{"dataset": "microscope photos of single blood and bone marrow cells", "horizontal_flip": true, "cond_dim": 256, "norm": "layernorm", "qk_norm": false, "width": 192, "positions": "relative_bias", "batch_size": 384, "epochs": 18.0, "warmup_steps": 270, "weight_decay": 0.2}
Rows from block 6 of a small image diffusion model, named by matrix and row number. Rows with one number belong to one neuron. Each number is 50 + 15 x the weight over its row's rms, rounded and kept within 0 to 99. All counts start at 0.
After each neuron's rows are labels from the 100 images, of 14848 (inputs lightly noised), where the neuron reaches its highest value: "responds to" is what is common among them; "place" is the part of the image that holds the peak. Only what is clearly more common there than usual is listed. The data: microscope photos of single blood and bone marrow cells. In brackets: how many of the 100, against the usual share in percent.
# fc1: MLP up (model.blocks.6.mlp.fc1.weight, 768x192), inputs 96-191
# fc2: MLP down (model.blocks.6.mlp.fc2.weight, 192x768, transposed), outputs 96-191

fc1.439:45 64 47 47 72 50 13 30 59 62 53 30 56 27 34 79 59 45 29 52 50 66 62 53 49 31 57 41 72 46 55 66 42 81 69 54 48 26 57 27 48 71 33 42 55 44 33 65 45 57 51 34 40 71 43 49 68 56 41 52 36 38 56 48 50 39 51 54 66 49 58 37 36 46 50 35 38 41 68 67 51 67 60 35 74 54 55 65 43 14 63 61 61 65 74 44
fc2.439:65 52 45 38 50 58 42 67 58 40 45 21 64 20 62 57 46 26 40 53 82 34 42 67 51 59 45 64 38 53 66 34 48 53 45 37 59 52 57 44 30 47 25 45 39 54 52 43 65 69 61 54 68 47 51 65 53 61 56 39 76 47 61 17 43 72 88 54 45 38 58 61 60 41 10 46 59 58 69 52 58 34 64 76 60 56 63 48 42 52 65 54 26 45 64 54
responds to: smear: peripheral blood (57 vs 16.2)
place: centre (30 vs 11.1)

fc1.242:40 53 34 60 49 64 42 45 41 45 59 60 42 42 50 72 49 30 55 61 42 49 63 56 33 69 50 28 58 40 62 44 00 58 64 29 60 56 08 62 34 46 68 59 43 51 43 63 44 60 57 32 36 69 58 14 55 46 09 68 39 53 56 73 37 48 25 56 59 47 57 47 48 42 31 50 56 63 47 61 42 35 51 67 65 59 50 77 59 68 54 35 78 73 58 42
fc2.242:35 50 43 55 35 59 34 38 57 57 46 40 32 19 56 58 51 42 44 47 40 47 54 38 47 35 49 45 20 51 52 80 76 53 28 34 43 64 34 21 52 29 61 53 54 45 46 52 48 44 43 00 61 58 76 76 46 81 74 54 29 43 54 39 47 22 37 35 63 51 41 51 24 42 22 31 31 61 38 53 50 58 50 48 74 52 26 44 48 59 47 49 67 43 49 76
responds to: cell type: lymphocyte (45 vs 15.2)
place: centre (45 vs 11.1)

fc1.160:36 42 35 70 42 70 67 62 43 54 49 46 60 40 38 56 62 44 99 54 31 30 32 43 55 25 55 53 68 49 76 70 46 57 29 41 37 78 57 48 44 47 39 48 69 42 80 52 48 42 29 35 62 57 52 47 41 54 50 50 56 05 37 47 34 50 67 61 52 46 31 40 80 66 36 48 34 38 51 54 50 39 64 46 60 51 20 64 35 40 43 37 49 55 46 38
fc2.160:33 46 52 50 64 59 69 69 42 75 56 57 54 55 44 47 65 34 32 46 77 37 79 72 37 67 65 47 54 73 39 35 51 52 51 68 10 20 58 53 45 38 26 56 57 45 25 43 50 47 47 60 54 55 55 40 53 45 69 46 61 48 23 35 52 73 52 48 23 60 63 67 11 30 53 54 56 32 53 41 38 65 66 65 33 50 29 21 36 51 55 08 44 65 40 55
responds to: cell type: erythroblast (33 vs 14.3)
place: centre (39 vs 11.1)

fc1.245:32 47 50 49 64 33 52 52 47 59 41 44 64 46 45 55 69 39 58 46 23 53 71 73 36 42 49 29 68 39 40 54 41 62 73 15 55 47 23 63 29 31 57 43 60 60 28 69 41 28 58 74 33 51 49 80 46 56 72 57 38 22 68 54 48 55 33 51 68 52 56 19 42 41 89 38 53 24 54 49 39 46 46 58 62 69 36 76 34 46 32 76 37 63 49 46
fc2.245:53 60 94 65 50 64 49 41 48 58 41 51 39 41 61 40 06 34 45 53 37 27 56 40 41 37 55 39 47 44 45 49 62 59 50 41 38 57 71 49 54 63 46 45 50 39 60 59 45 33 30 62 56 60 42 47 27 43 89 39 13 55 52 26 52 56 56 58 45 34 62 39 99 59 46 61 55 58 65 58 70 56 30 47 38 30 70 52 47 30 64 64 47 39 39 52
responds to: cell type: segmented neutrophil (85 vs 20); smear: peripheral blood (59 vs 16.2)
place: centre (62 vs 11.1)

fc1.734:62 55 62 66 52 44 61 56 48 41 65 48 60 60 38 59 58 48 35 65 56 50 47 53 52 37 38 41 60 44 46 53 00 50 80 44 58 63 48 62 29 35 62 53 44 14 55 77 46 15 39 56 32 59 51 43 57 45 57 43 60 44 56 39 73 67 47 50 67 49 26 45 28 42 60 45 41 32 49 66 36 65 23 43 58 65 44 54 56 39 34 62 38 48 40 46
fc2.734:28 48 41 46 51 44 52 41 62 54 41 60 56 43 43 52 75 27 58 44 36 39 47 47 54 46 48 51 35 57 45 41 72 52 54 53 55 51 74 45 52 44 73 24 53 39 45 42 34 14 40 70 37 70 47 46 52 42 46 45 64 52 46 53 48 50 68 61 71 45 59 54 88 58 80 48 47 27 30 45 46 68 50 65 54 51 72 56 28 58 44 33 32 35 64 44
responds to: smear: peripheral blood (100 vs 16.2)
place: centre (35 vs 11.1); middle left (27 vs 11.1)

fc1.144:69 40 37 52 76 60 01 35 51 43 44 50 48 74 57 43 53 51 74 54 43 52 33 47 32 37 56 61 34 37 40 10 49 79 60 25 38 40 56 58 74 35 59 64 39 30 28 58 61 47 64 63 61 25 36 60 35 46 35 15 48 81 61 65 57 49 43 70 54 32 32 33 71 46 73 39 54 52 38 22 60 51 42 57 28 47 71 63 51 73 51 85 49 61 35 51
fc2.144:47 78 48 57 61 42 33 39 29 49 38 43 57 38 62 51 61 45 51 55 41 42 61 48 71 54 38 58 43 50 39 64 60 42 45 18 51 45 49 44 54 36 68 64 22 70 61 72 60 75 78 37 70 53 58 34 69 36 58 58 55 43 65 40 76 55 71 26 49 29 82 54 44 54 57 48 39 48 49 57 58 41 55 39 35 34 51 50 36 42 56 12 63 39 38 36
responds to: cell type: lymphocyte (36 vs 15.2)
place: middle left (39 vs 11.1)

fc1.188:50 50 64 66 76 76 46 49 76 38 66 39 41 40 63 86 52 36 23 57 37 50 52 35 28 48 53 31 57 36 43 67 32 80 55 61 74 38 47 75 54 48 44 49 42 38 53 68 17 33 48 39 55 56 33 36 37 60 23 58 50 41 67 74 36 61 39 45 68 43 47 42 46 54 45 23 54 57 66 55 26 64 52 57 40 62 39 62 46 53 64 56 72 66 50 25
fc2.188:42 59 37 47 38 48 33 43 67 59 51 43 65 67 58 59 54 30 72 46 44 46 41 54 75 71 55 43 52 51 32 92 67 62 59 44 52 36 07 36 64 41 45 52 55 54 45 45 65 54 51 29 46 55 34 70 48 57 84 61 49 48 52 55 81 50 50 36 46 48 35 49 51 39 44 60 28 28 87 45 96 34 52 50 37 44 49 38 63 46 45 39 64 58 60 44
responds to: smear: peripheral blood (76 vs 16.2)
place: middle left (28 vs 11.1)

fc1.34:56 36 33 73 86 73 36 48 55 66 82 59 62 66 86 67 54 30 49 45 35 55 54 75 56 44 41 46 39 46 48 59 43 59 37 33 85 39 43 52 46 34 74 29 69 51 55 62 50 40 27 57 66 31 51 48 49 66 40 65 48 50 70 51 36 36 60 44 68 53 55 57 46 46 10 55 45 67 40 76 60 47 49 52 52 56 56 68 50 41 42 37 41 72 48 54
fc2.34:41 85 39 71 90 51 42 22 58 18 41 79 48 43 63 31 57 60 53 53 65 52 56 64 54 50 66 60 53 62 43 59 43 55 20 36 13 33 56 48 61 30 58 39 30 61 74 71 51 54 35 43 54 33 47 35 53 42 44 28 35 52 54 45 30 36 61 62 69 54 57 51 71 50 68 43 37 48 32 59 55 68 59 43 50 50 32 89 47 54 63 45 56 04 53 78
responds to: cell type: lymphocyte (39 vs 15.2)
place: centre (47 vs 11.1)

fc1.259:45 34 55 55 58 65 43 36 58 41 71 36 45 46 66 60 48 48 71 64 57 53 34 41 53 35 25 36 49 24 28 80 23 56 49 22 37 53 53 81 21 13 73 47 38 62 57 68 39 57 36 42 63 38 24 75 57 15 19 47 58 25 61 26 45 50 56 61 57 48 70 59 75 42 66 41 60 48 40 42 78 55 45 26 67 63 31 67 24 58 65 48 39 66 44 47
fc2.259:56 34 49 54 43 63 73 51 43 58 43 38 35 60 39 37 39 31 41 54 37 28 50 63 27 46 91 51 50 32 37 40 50 55 29 49 68 53 66 27 42 52 64 51 37 50 34 30 56 63 44 63 25 50 97 50 54 39 56 45 47 64 56 55 69 46 49 25 41 03 47 58 48 21 48 58 49 46 46 36 48 61 65 55 60 24 27 46 74 65 70 52 55 27 18 71
responds to: cell type: segmented neutrophil (71 vs 20); smear: peripheral blood (64 vs 16.2)
place: centre (60 vs 11.1)

fc1.166:33 35 61 44 41 44 33 39 66 42 52 27 63 55 31 71 35 38 64 59 59 54 37 47 63 49 46 33 76 27 58 69 31 49 45 17 30 67 47 78 24 31 71 56 56 38 47 65 37 71 44 50 62 53 60 84 28 18 25 76 56 55 54 36 49 46 59 52 45 50 80 46 78 55 53 46 71 40 54 46 66 41 37 36 65 53 38 59 20 29 49 46 27 48 54 16
fc2.166:70 52 28 53 58 59 36 58 32 59 49 35 39 44 61 43 52 24 39 52 77 56 54 43 60 42 30 63 47 61 67 30 56 47 55 66 92 76 67 43 41 25 56 34 73 12 72 66 55 71 51 56 34 28 37 32 50 30 52 42 49 47 47 52 68 48 28 39 54 53 58 31 43 84 42 51 55 45 42 44 64 45 78 42 45 78 27 41 80 42 61 36 67 60 65 22
responds to: cell type: segmented neutrophil (69 vs 20); smear: peripheral blood (56 vs 16.2)
place: centre (41 vs 11.1)

fc1.272:43 35 35 46 42 57 17 26 39 56 43 49 59 65 62 54 64 43 79 30 34 45 28 61 60 22 37 53 51 38 52 27 22 47 51 48 60 49 59 79 51 33 49 38 50 43 34 57 63 41 60 62 41 48 37 44 41 76 72 61 73 46 66 81 44 31 60 25 56 58 73 43 50 37 47 66 51 51 45 68 41 54 33 33 53 71 55 71 42 60 65 52 37 64 41 44
fc2.272:43 50 20 47 52 45 41 59 49 46 59 33 45 50 59 50 67 72 39 55 55 37 53 53 42 54 39 54 40 38 44 72 73 43 63 06 45 55 00 37 51 36 43 41 49 47 67 39 52 34 33 38 42 54 55 80 49 63 24 35 53 40 50 42 54 49 17 40 51 42 49 55 89 52 12 49 58 65 45 45 97 49 58 59 91 60 50 43 61 31 57 38 37 52 54 49
responds to: cell type: eosinophil (78 vs 4.2); smear: peripheral blood (50 vs 16.2)
place: centre (95 vs 11.1)

fc1.74:43 21 56 36 28 49 80 33 56 57 62 57 57 51 71 62 48 43 51 41 44 33 47 50 33 36 53 69 39 56 35 67 41 51 58 46 76 54 30 64 45 62 51 41 29 49 29 53 41 58 71 37 37 34 53 46 57 32 77 51 44 53 51 42 38 36 42 56 42 79 81 54 34 47 70 49 47 58 68 52 65 38 17 42 53 44 38 59 21 72 50 26 49 18 28 36
fc2.74:55 24 44 32 41 38 09 79 52 65 28 37 50 48 68 43 61 45 70 53 41 52 27 58 37 40 37 50 44 88 51 63 42 40 60 45 47 75 62 43 49 47 76 92 82 62 28 59 49 62 39 36 56 43 51 74 40 47 52 41 33 68 49 49 65 41 50 34 57 39 37 58 30 63 48 46 49 44 62 34 75 33 77 32 40 50 55 51 73 59 42 51 40 81 78 53
responds to: smear: peripheral blood (36 vs 16.2)
place: middle right (56 vs 11.1)

fc1.490:49 41 38 52 32 56 52 47 51 95 62 55 66 50 54 66 00 46 69 58 41 43 49 54 53 42 39 62 34 60 39 44 10 55 48 59 66 78 30 46 59 64 56 36 64 54 44 54 55 39 40 47 56 52 57 55 42 52 20 63 40 60 57 67 42 69 67 43 31 43 64 60 61 47 53 50 45 64 62 73 48 42 50 09 43 60 47 60 59 51 50 35 07 55 52 48
fc2.490:45 41 53 44 59 39 20 55 44 50 33 31 53 42 50 65 37 28 38 56 58 69 59 69 42 64 34 52 83 45 40 68 76 39 43 31 55 63 54 80 62 52 36 59 36 82 42 52 55 61 76 48 65 31 44 70 27 42 47 47 59 44 58 49 37 58 58 62 65 70 25 54 37 39 51 43 51 65 61 48 55 70 66 50 46 44 54 36 56 83 70 54 49 59 74 51
responds to: cell type: lymphocyte (45 vs 15.2)
place: middle right (83 vs 11.1)

fc1.577:34 25 83 66 23 65 41 52 48 42 30 53 57 73 44 55 48 62 79 37 62 17 74 28 35 25 48 41 21 50 19 43 44 64 42 34 35 24 24 26 58 49 52 47 33 51 39 64 50 34 44 69 64 49 40 60 60 88 54 27 45 53 60 54 44 66 73 32 37 24 62 49 47 50 47 51 37 43 52 67 23 42 47 76 99 46 44 53 58 60 55 48 34 55 75 52
fc2.577:71 35 29 68 62 50 38 46 51 69 63 34 42 75 52 29 34 34 39 59 61 54 23 32 63 61 70 60 29 30 59 41 49 42 75 43 52 76 33 80 61 45 62 65 19 35 62 31 34 69 31 47 43 71 54 55 42 47 73 48 41 45 58 56 41 54 29 72 44 56 59 62 59 33 41 43 38 31 64 61 72 27 38 50 59 59 56 55 60 19 29 59 39 58 54 80
responds to: cell type: eosinophil (32 vs 4.2)
place: top centre (29 vs 11.1)