config.toml
dataset = "microscope photos of single blood and bone marrow cells"
image_size = 48
horizontal_flip = true
conditioning = "none"
cond_dim = 256
norm = "layernorm"
patch_size = [4, 4]
optimizer = "adamw"
learning_rate = 0.002
beta1 = 0.8
batch_size = 384
epochs = 18.0
warmup_steps = 270
Rows from block 2 of a small image diffusion model, named by matrix and row number. Rows with one number belong to one neuron. Each number is 500 + 40 x the weight over its row's rms, rounded and kept within 0 to 999. All counts start at 0. Numbers have three digits each. After the name is the row's rms in percent of the matrix's.
After each neuron's rows are labels from the 100 images, of 14848 (inputs lightly noised), where the neuron reaches its highest value: "strongest on" is what is common among them. Only what is clearly more common there than usual is listed. The data: microscope photos of single blood and bone marrow cells. In brackets: how many of the 100.
# fc1: MLP up (model.blocks.2.mlp.fc1.weight, 768x192), inputs 0-95
# fc2: MLP down (model.blocks.2.mlp.fc2.weight, 192x768, transposed), outputs 0-95

fc1.346 084:509539509466498511547519529549493410398481469470509467515451552558532489548497565512450491508484443482532548563536452477546512592510500488535503513400567563479517531515437490425575485542498502501525544480524510478503492444491476533511547414488566464493535441526480481441572548481495536458
fc2.346 080:440507539472519498485618528451376565634531530502528478516483514467434435587499470500569484552498445516486548512492484555481513460491508517543521429446486445440438510477550494421437568482491480508486422522468505484515489560487508550499483471526548546491510500500508462425567509481522542482
strongest on: cell type: segmented neutrophil (40)

fc1.59 115:550534492488595477521508528572563532489470533522458507522453490505519482481489497511444435531511494497538552575542503481625460523431458517439503536503442511521466563515499498492406483515470538485469475495490423506504473521515467546492505442512528510514582496514496500471595506402524524489
fc2.59 105:327474531526458500504529561429464513490524518526515477480496525508485518502498504565516517498493544459496474556565479484532535477462575567482483512529442515548501505543488507412473538460490518545492434488527470496520461511513435510508537541524517428493538512526507524494480485499570506495
strongest on: cell type: blast (26)

fc1.4 136:547498560493569522430573560517491560518462485473483500487542492441513526461486491458422447539491535567522567438461500491449460501469560462474512567560428464491482506514466537500531527466493504496460489580436458481516484476560505504489492494414521513466454555501602537440466451515475532533
fc2.4 116:489533598475491483456479533540448553443538574501509475525523466478501441461557452483424522515447573564553535526504536482463487474462520459544500480535547432505503500519493515428562516535454487443511472525512440544439580496536564434519486522395473530428472571532489411524498551457445468530
strongest on: cell type: erythroblast (33)

fc1.534 140:525496539386458506471608446547483477503416536455480460482523483467512494513505495443442472480486463534467531544488458514525481468486531582456523550484454500382475490530471486542579411486447562554478505537509520463482471447441507510561496563481509498504533446492569492516673531533503509536
fc2.534 121:496506492503533460534440473519525488557470463500506528517511526512513505490438504461565539452493590547507513530582509508553421495590564389445560571513541495572424540474496509476479528521514554489526533497520477534510539494509473475474528468507516541555484451481575507479492494445490531472
strongest on: cell type: erythroblast (48)

fc1.327 117:557482454435437536505510435593524499515431521497477480488415469489548505480503547479382586505533436562499495544486482488531470528473504464577511529523468492492511498522468480535538499500547564500494519541482505543502466471517474546492490565456531515480477480494591510492563441613500539522
fc2.327 099:419516522513484533475456550454481501555580530523540484502485556517509499479395486476543449480530474577550430580561460514538430524560497463525505516536540481452526506509491530566523512473499516537524471480505506448421518529488590525528519604466421476500393494478477469520519547445496466615
strongest on: cell type: lymphocyte (39)

fc1.271 108:493471462503600453458451505552520508477503520504518487481437447537503482540419489480497551591607595555485519515593454561618513573462482517414479533526533477490510539584553501453472491538463479540544541487513481497504473531515475516466477510458490542491552523481458518453454505510479473467
fc2.271 104:482454485547540508526487490530463548498508440465507501496515450471541497511474502471494498518438625460564506463461410532514535549510554492577483511444418565525505564544470479411502537541542507557511491593472505472585515504473451501468466447510542417508508487515486558490424479534506515510
strongest on: cell type: plasma cell (26)

fc1.8 085:496562484433540500519481418480509541545540517481465559450423416497471513624488502515482517562575487481510500501522497509527502440538488521539585514414507529468579503486533553453451514519487489466492517517456525452476537535459530512469462488489470439468494528447472462531489448485542462504
fc2.8 087:514559528426475517500448580488404467486514522541482563455501437501543493550467542513476509423445465488495457498503523503526538460511536433542377439497550510488557520496454517446541498516522482472540424517520504513512418512524522495482451496518504564552544428483488492564491466522514511499
strongest on: smear: peripheral blood (83)

fc1.86 124:514489495452513492431585545450524491499467503549466504469476474525545524447481541446473496544511411539482540465462493478477438510531584414455496581518431511476548484499457518503538484525574502529477499530442497550497431533503473530473508575489496543510492436503501525453466485473497538472
fc2.86 112:409488504511511501448377509505512476502525469556529517497493555565533491501578574468456505524557482536490477493456497473466554467476505525477467468510457508453510479560447478522457458513496552468510520412488530442495480546487562467544513536438477480473464454490493469548472533368493462523
strongest on: cell type: erythroblast (33)

fc1.125 148:499516567473559508557607489619540517495537468500431489502509499488501479554473502480455507537529534566502521527523446464511501542526451457548549574466419457510531539528469501524506517456540488493485484509499435470441492506527494504505558499438460539453543517482512516468510499503429517548
fc2.125 149:500501458515451490535468531524439513548535471489519578475488465518519552520511499483462478499484431505474583555564501505515422405526475471558533502503487458491575450490494486530486553502486506488504494604502477575474538515552442498505526517460510528408444512461470468461447469489464499460
strongest on: cell type: lymphocyte (46)

fc1.581 154:516478494498403497486558512525524527467512481530473567516543467431475514435472528494434615559467470501508523530513493452511482482478486470504411585552459540556498547479454509496518494456477504504462471539535522476489508565550439484555529518517523498580516442514542502516463489465499475554
fc2.581 136:512500512461560496463489536514463462564521518560518435436483588456479503481517526514461621504420462463496589408570557516517457544485523475518428489472470473497612435503466493504486455507453498516501485498523521486458529580529550504480562542541499491575520452456476512546428505483488461484
strongest on: cell type: lymphocyte (36)

fc1.453 144:525533543480550506540518480570513488528462549493470554511540480479512494492515491484465397513523476484537529527528455495585442535449475528417471563504431513529484546500502425485517494474447523514489548483495461486488471537505524526508497497518479418512676489505506489453614504374594520551
fc2.453 125:370472550498435500534578521438470513496489569494500509463511489521517514490441488550493515556521427443460611524608486476526507492449497511534481484466560474499545476563492527430513482484458510558510476569522491496442492496503439528494514578514525425491505508515478516513512501433517502520
strongest on: cell type: blast (32)

fc1.404 165:506525567456575516507652481542517490528496524499456532465514462540493492503518518482408530492479514504489512535453468451350480478530448450618502528499481526472445485492494527509593465500498518536459469553464521491540500516481490497487503451553509393500525457516583489493524513461583518536
fc2.404 115:501501456487578545522490461431456505523505530536509506506504469516489492472437477514504496479485569473576440543567452495423521523573493475517487613511480498521482492580481495534489527492543462521525471471517483514602489497521365523494492408534503561489483519462634508475552516592489500531
strongest on: cell type: promyelocyte (25)

fc1.616 079:526588535461558486462509388536502453475544508503558549509547525458479404487514567476478447500590501456488509427517506497507483491531580466538448497463495474514525501507435461531517494485493511465506522458502520528487460494524478498508504531533446487503530367499478462477489497403526529550
fc2.616 082:503562460458454510523435596496491505534509480532533518506517481535518454503448454564482510506477536429483475494506506495528429469557455526502540409465578514475472500449548480602484482508489491408483423441476523514549537492470417434455435482493475520524493576500505469515546442574510563474
strongest on: cell type: artefact (25)

fc1.44 118:528534504463435562441493571487466545518457528491486523471478515515502470512498489475317463563560498517513578448448577433540433494462594531451468543404492558478481483498530544498519482508451538480488511478548543533562489481499502549481495428475492419538512464519462485484516534572571553486
fc2.44 099:528502419492582533464529388517491507500535495489504526481516467509512496467455526477514429491493466464520583479539520570500464484491415476507516500482412526454477463458542521518464532507429481445468569524500465470492453476466454511530513426468511620625513502464440442518474466403552466520
strongest on: smear: peripheral blood (92)

fc1.609 128:528497499519479439470467524467535588471469494480497530518485491466496483513406479449541531613508511544528487446578453520491496470499511504398501531481523492490519489569473493496491497523468454518519535502526423560498476509538506540488501496451481541455451576494458523464486501559508537444
fc2.609 108:526496453488515486541452490544503488561472474547517511520511476535534474503510512530477429453533441499501476487456498524512485463530468519443504480467562516567463529529488536512572551499409533501520496598450516533555504510483604501532523634454496411571507468518569547478431418410550487523
strongest on: cell type: lymphocyte (39)

fc1.458 124:521466508455456539562535463513557510561502524403460558487437471513498434503505505470490423494521517501531500415496460491439458524460390462480535538488481530517522500527537510402559512529463560450431453557409452561530436475494532558500454508548534473507486492469541477465420460453524588488
fc2.458 094:539471567463529442497510479530445447453505510481467502542492591455507458583505529512584455404545475546385419505522610499440540498514633462478478419496536514522528469482489481421478518531489433563434461549453497501511517492511509522488513478501533560480487428525564538552409461526473496526
strongest on: cell type: segmented neutrophil (44)

fc1.705 116:415501512445467502458561542475485522521507513443466515435440468512547515529492524417494497516517482567540541553464414485514502467519426425416520517511564534420510539523466478478544579527495483399462435562480491493475467532499469528525503474503514496476572443497596521490516435529518520495
fc2.705 119:620493548521610550457537403431495502531469475490497496502500498505518522484415520479471560521439484543576471518353540565483432496566500445536531522494465513478531502505515517529519478461512525408514482447489522521561509557504455509494503474470513614526535486569527508515587515596537476502
strongest on: cell type: blast (30); cell type: promyelocyte (28)

fc1.740 080:508562459484458492483506482473502542543491554501569447474508438432529492597511579467515490487495546452502523516475501505511492494532515523478504516463529534509511513468541542523508521499474505544508535507439536515488483536561489589483511476488479504510508493564487517469486373546513461523
fc2.740 097:512523534499516515553496498467525477442482503513564451456511476574451526554469444561497505507537549484502591465504572540481466456484506496524508435525500457469507542505457514546497505476494490477539456541528476472520503481424547545504478516452500484534538501581472504526485381447522482461
strongest on: smear: peripheral blood (43)

fc1.744 121:547507500489589481473479589572537530479485466491473500524457462499528515493461473482471463513489525515563539537520494505648458489440453487387534510530449497527469532542471503467458515496473479516496470502442482512437495484483472516502524468521496482442594491531511528475578482475528506497
fc2.744 102:336506523577489475485551545481427517494510533470503521535514541460468492457468521499553544478504546480451527533602422459516516499515495511474527551504403506562479494484508513445490499517564528517490483519568509478460418560481513508515518436554488469449508504489487502483400476519462574506
strongest on: cell type: segmented neutrophil (44)

fc1.341 136:502518469497442572512514478484516570552490465484491608519481495530499536514450556496493496499543454528500498505535398521488427553480475541522477539567502478498559541522525439535491439470472543509501548505491429541547426549494543517535500501512503398528456444503489535451516543531545523547
fc2.341 076:520485472475486492478461486552488426453417520603465504505483393518452572508460511444599574544478503441567548550519526499474408512461478478514506423475533460464467519427484537458497483417455505496483489500517473554470510520450537465544493459488441453493513522444537458522557557529514489422
strongest on: smear: peripheral blood (99); cell type: lymphocyte (35)

fc1.751 081:511492485505471517590521500451505397529501561467433563586530381498533448378492431518483522498510511508483492497512454486476504448498539489522480534488473550456496583503516443470505513564508489493471470484510519502502487556483472465523505527480472512499499554485498517469485558496514484530
fc2.751 098:489484494520512497396480496487487559433477451456418508589503418510442484520486589476484538449499522505546482585480455503496505467533493483496541442501519474487493575510496472421466517494490521489519514528432499477495568432507534454514444508546481463508474414451512549445488577530449511488
strongest on: cell type: artefact (25)

fc1.266 115:578499423477531540514522536549523502483489509491435478521511530487500497507492475501450532479520494521479492487449570458479366515513550569576488560484479469554449508494466478492456374439511587586445499576520480501539446510532467498525553518499531526499452469513521493490451540494475535557
fc2.266 108:434457506473491517505469580430444516490525536547498494492498485488505484438432536514465547460478527537493520518560519523559504501502468480556475507517543459503460532559466457450463506544564519493504485498558491480464505563481541517504527543515464407488481536524499477481502424506386506508
strongest on: cell type: lymphocyte (38)

fc1.131 126:567479507477471499526509539630585542465481550492471534532537501433481489482509485484408679470463469520521503600443548420581427445502567484565494554488418531514460521497484483452505482485554529490468540543507467528560450470510466504504529556571511543526463457486538492516477464489468518521
fc2.131 119:544464525530559506592430533459502529471540606517516452467523510472494509518507523513480661489427459482504568509509561544468478560559482509520471512543466572445600492556461511524424490492510460568481450553469517472428513472500562495499470618563531493462547445490492564510402486503477508506
strongest on: cell type: lymphocyte (43)

fc1.580 137:447555435448444474496531475491519466471497519469522573456484434538554474480450506432472523545537474495473497508506488540548468520562559437519477581550518536442497455533501500456550501497554542443524537566411474606468424530442517578462447532511506442506516443516500486455444475444477562488
fc2.580 092:492482545467465533485493443482485484514495448535473505506522575518482477503533556495482506536493520509350582481469532478436478507521443543390478447472575446445516482406493485514468486493496579555431516602543505450569530530507501511486511467463493465492439531433540492521439553428505484550
strongest on: smear: peripheral blood (61); cell type: segmented neutrophil (52)

fc1.528 131:518543539442474555498522525483549515449540462470439488506476525573562518537415537483459513515564521530490519457523522534462494495499495527493437501529520489482516476494469449485492458503556528507506401509385447541532455482515469508556519505529530450430486483468465554493521471495490533568
fc2.528 100:403520486503465525472565504541503487483446516496508535482485450530523467514461498504559458445475498478521498504506403499540534493467566534568458430502548550598520543523500502519506555501575489526521482453388474532569588481519488490533508513485548459494455561482477496484480529487423533429
strongest on: smear: peripheral blood (39)

fc1.95 144:509465527442529514449468515451506511453432492454532520467526520504544500481458511416440458562492555484504558493496451491502472500519503494468493568524500561553478475509532483439515480513461504512527494604459494532572486477483482557476462443502495539538445471502537499467585462518567548478
fc2.95 125:480498556557513524452492549541568490383557628484504444531499502471538491536520516434495464546509516394403552540535469495479577551495537531465516477511455564545473541510521502568498497497450511456499598477433510455474455446461537457517460550489475491555515482505538478568496530510566475522
strongest on: cell type: lymphocyte (43)

fc1.563 124:533496480461552465553524573495451474467387457464491538515510453457538513538473522490413441541504466536498539415556455565537443505455430519364469561472441532554503504540503530540503520526409542524543491501511509485532493481483476541512536530452551491477557489532504465462537519498576525526
fc2.563 108:585488478526513454576511397566547519468447544473523427485470496499501528512488508546453374483516495495478509504418505498450479531424520502508473534532531524399491506496495481409518537508444484517432506470514518493580474494509514533514465451542506510509476514531479508534489560456517522513
strongest on: cell type: lymphocyte (41)

fc1.628 137:496504451446476550530516482465452464505410490437546560479448530486533472541513509478478487529511430508517524514484483513475429549486468422460519513513476536425510507508509407480513508447495549524503466602522455524537436618424511509511491507495544479525502450485507524453485512431571568510
fc2.628 121:529487525477532502478537518450511500483487518470516546559504516441468496549500477456451564453502473581503448384490427542459456498538485500441466433493372528519525502454476510588522506481516476409485609495477466542455466477533495530535517470571569514399485519522495485518470491475412516461
strongest on: cell type: segmented neutrophil (41)

fc1.76 107:461549522489467507468513530471523593541547503481489549468543486565464542426444486468479482501497530510523563466539383406477522476511559408492493505503536491502515511502514502463546575519528404397451541550490474575478477579473510471544508506554458489510477426496581512495563473503528539501
fc2.76 105:620516467541571509496513500510518472414460447429536473479478530498547552500460488513515523594486524506540470582418484502482468537492487465512482532500577503512483503460479496528500517492462543401459547490555494489452521447498532496461482529525428581431485466470499540503598574543485491444
strongest on: smear: peripheral blood (99); cell type: myeloblast (57)

fc1.41 134:484491491425495497524582531508559473450507485517487529507455507483518509499418523479423545542497499577525560501477406517565468539469490464486455581605426469524489465483433525501563492526506515464498452554445445499560456536519441535492508546496527563444440523471498511470432467583463519540
fc2.41 126:539486546577535493529420545523582474457409489543493484463495510467495446511596546450497511488468488523499483492467430501501559382491547523503482504502584453599467534521442477486507501504502517518552467385365495496510580591497513464498455504511480475433513564498537541477451548458442475481
strongest on: cell type: lymphocyte (40)

fc1.174 121:432549557448527499529613539451538518560495480489459504498537472450509515468527501472382459466487486491538526488446394467501406480474473451477503539525521535529494508518457501522591538519469556441460483549461488512481502486487519505521521436575506497496465447512666489474531480478470528532
fc2.174 103:488497509532477457550406479433505497513483528543537503523514524533504521509480505520528465353477594509463499480584442535442470535537510442534507495484529524482469532539501499429409524532549483487544518496488534475496516489502442466447499570560475523521495468466604521477487488487506484505
strongest on: cell type: erythroblast (32)

fc1.123 082:519604514488515483491543510455536487457512490499547475546507488477521393566520533492536535506519511492493545555457528490441536537496458487533531511494534538499475525473474499561464496472517436519500521505438391572558452456557501510451468617529486556484498488530463440434538469514485512501
fc2.123 086:494570463511472487462482481558493506441532498449527490493509467509480479456420493520540484519494481515536501473496445490532532535542568487628450494544579511542451531554512476481576469507504561489477488524498488488480562517447526458500529615496461390488476498498514480573531535552548565478
strongest on: cell type: blast (32)

fc1.148 135:512514530467529563412482486459482512562513447435465574434390472517528570505511507450470481548554529493528527506475518506455438463467508496434467519539540506447520508510488508515515509513447531451498508547497483509584477566511526559487462507458501458534488527520482572495462522454511556531
fc2.148 086:596484493503479550463532506497476512495559447431477410510520490562523505490397498415489414525502473479469468568518459479474461523540431494478501457491470398494471484492525495585509497525474499457519447455463495516554557569465411546559536475453544536507526550549583471489505541465498498455
strongest on: cell type: lymphocyte (35)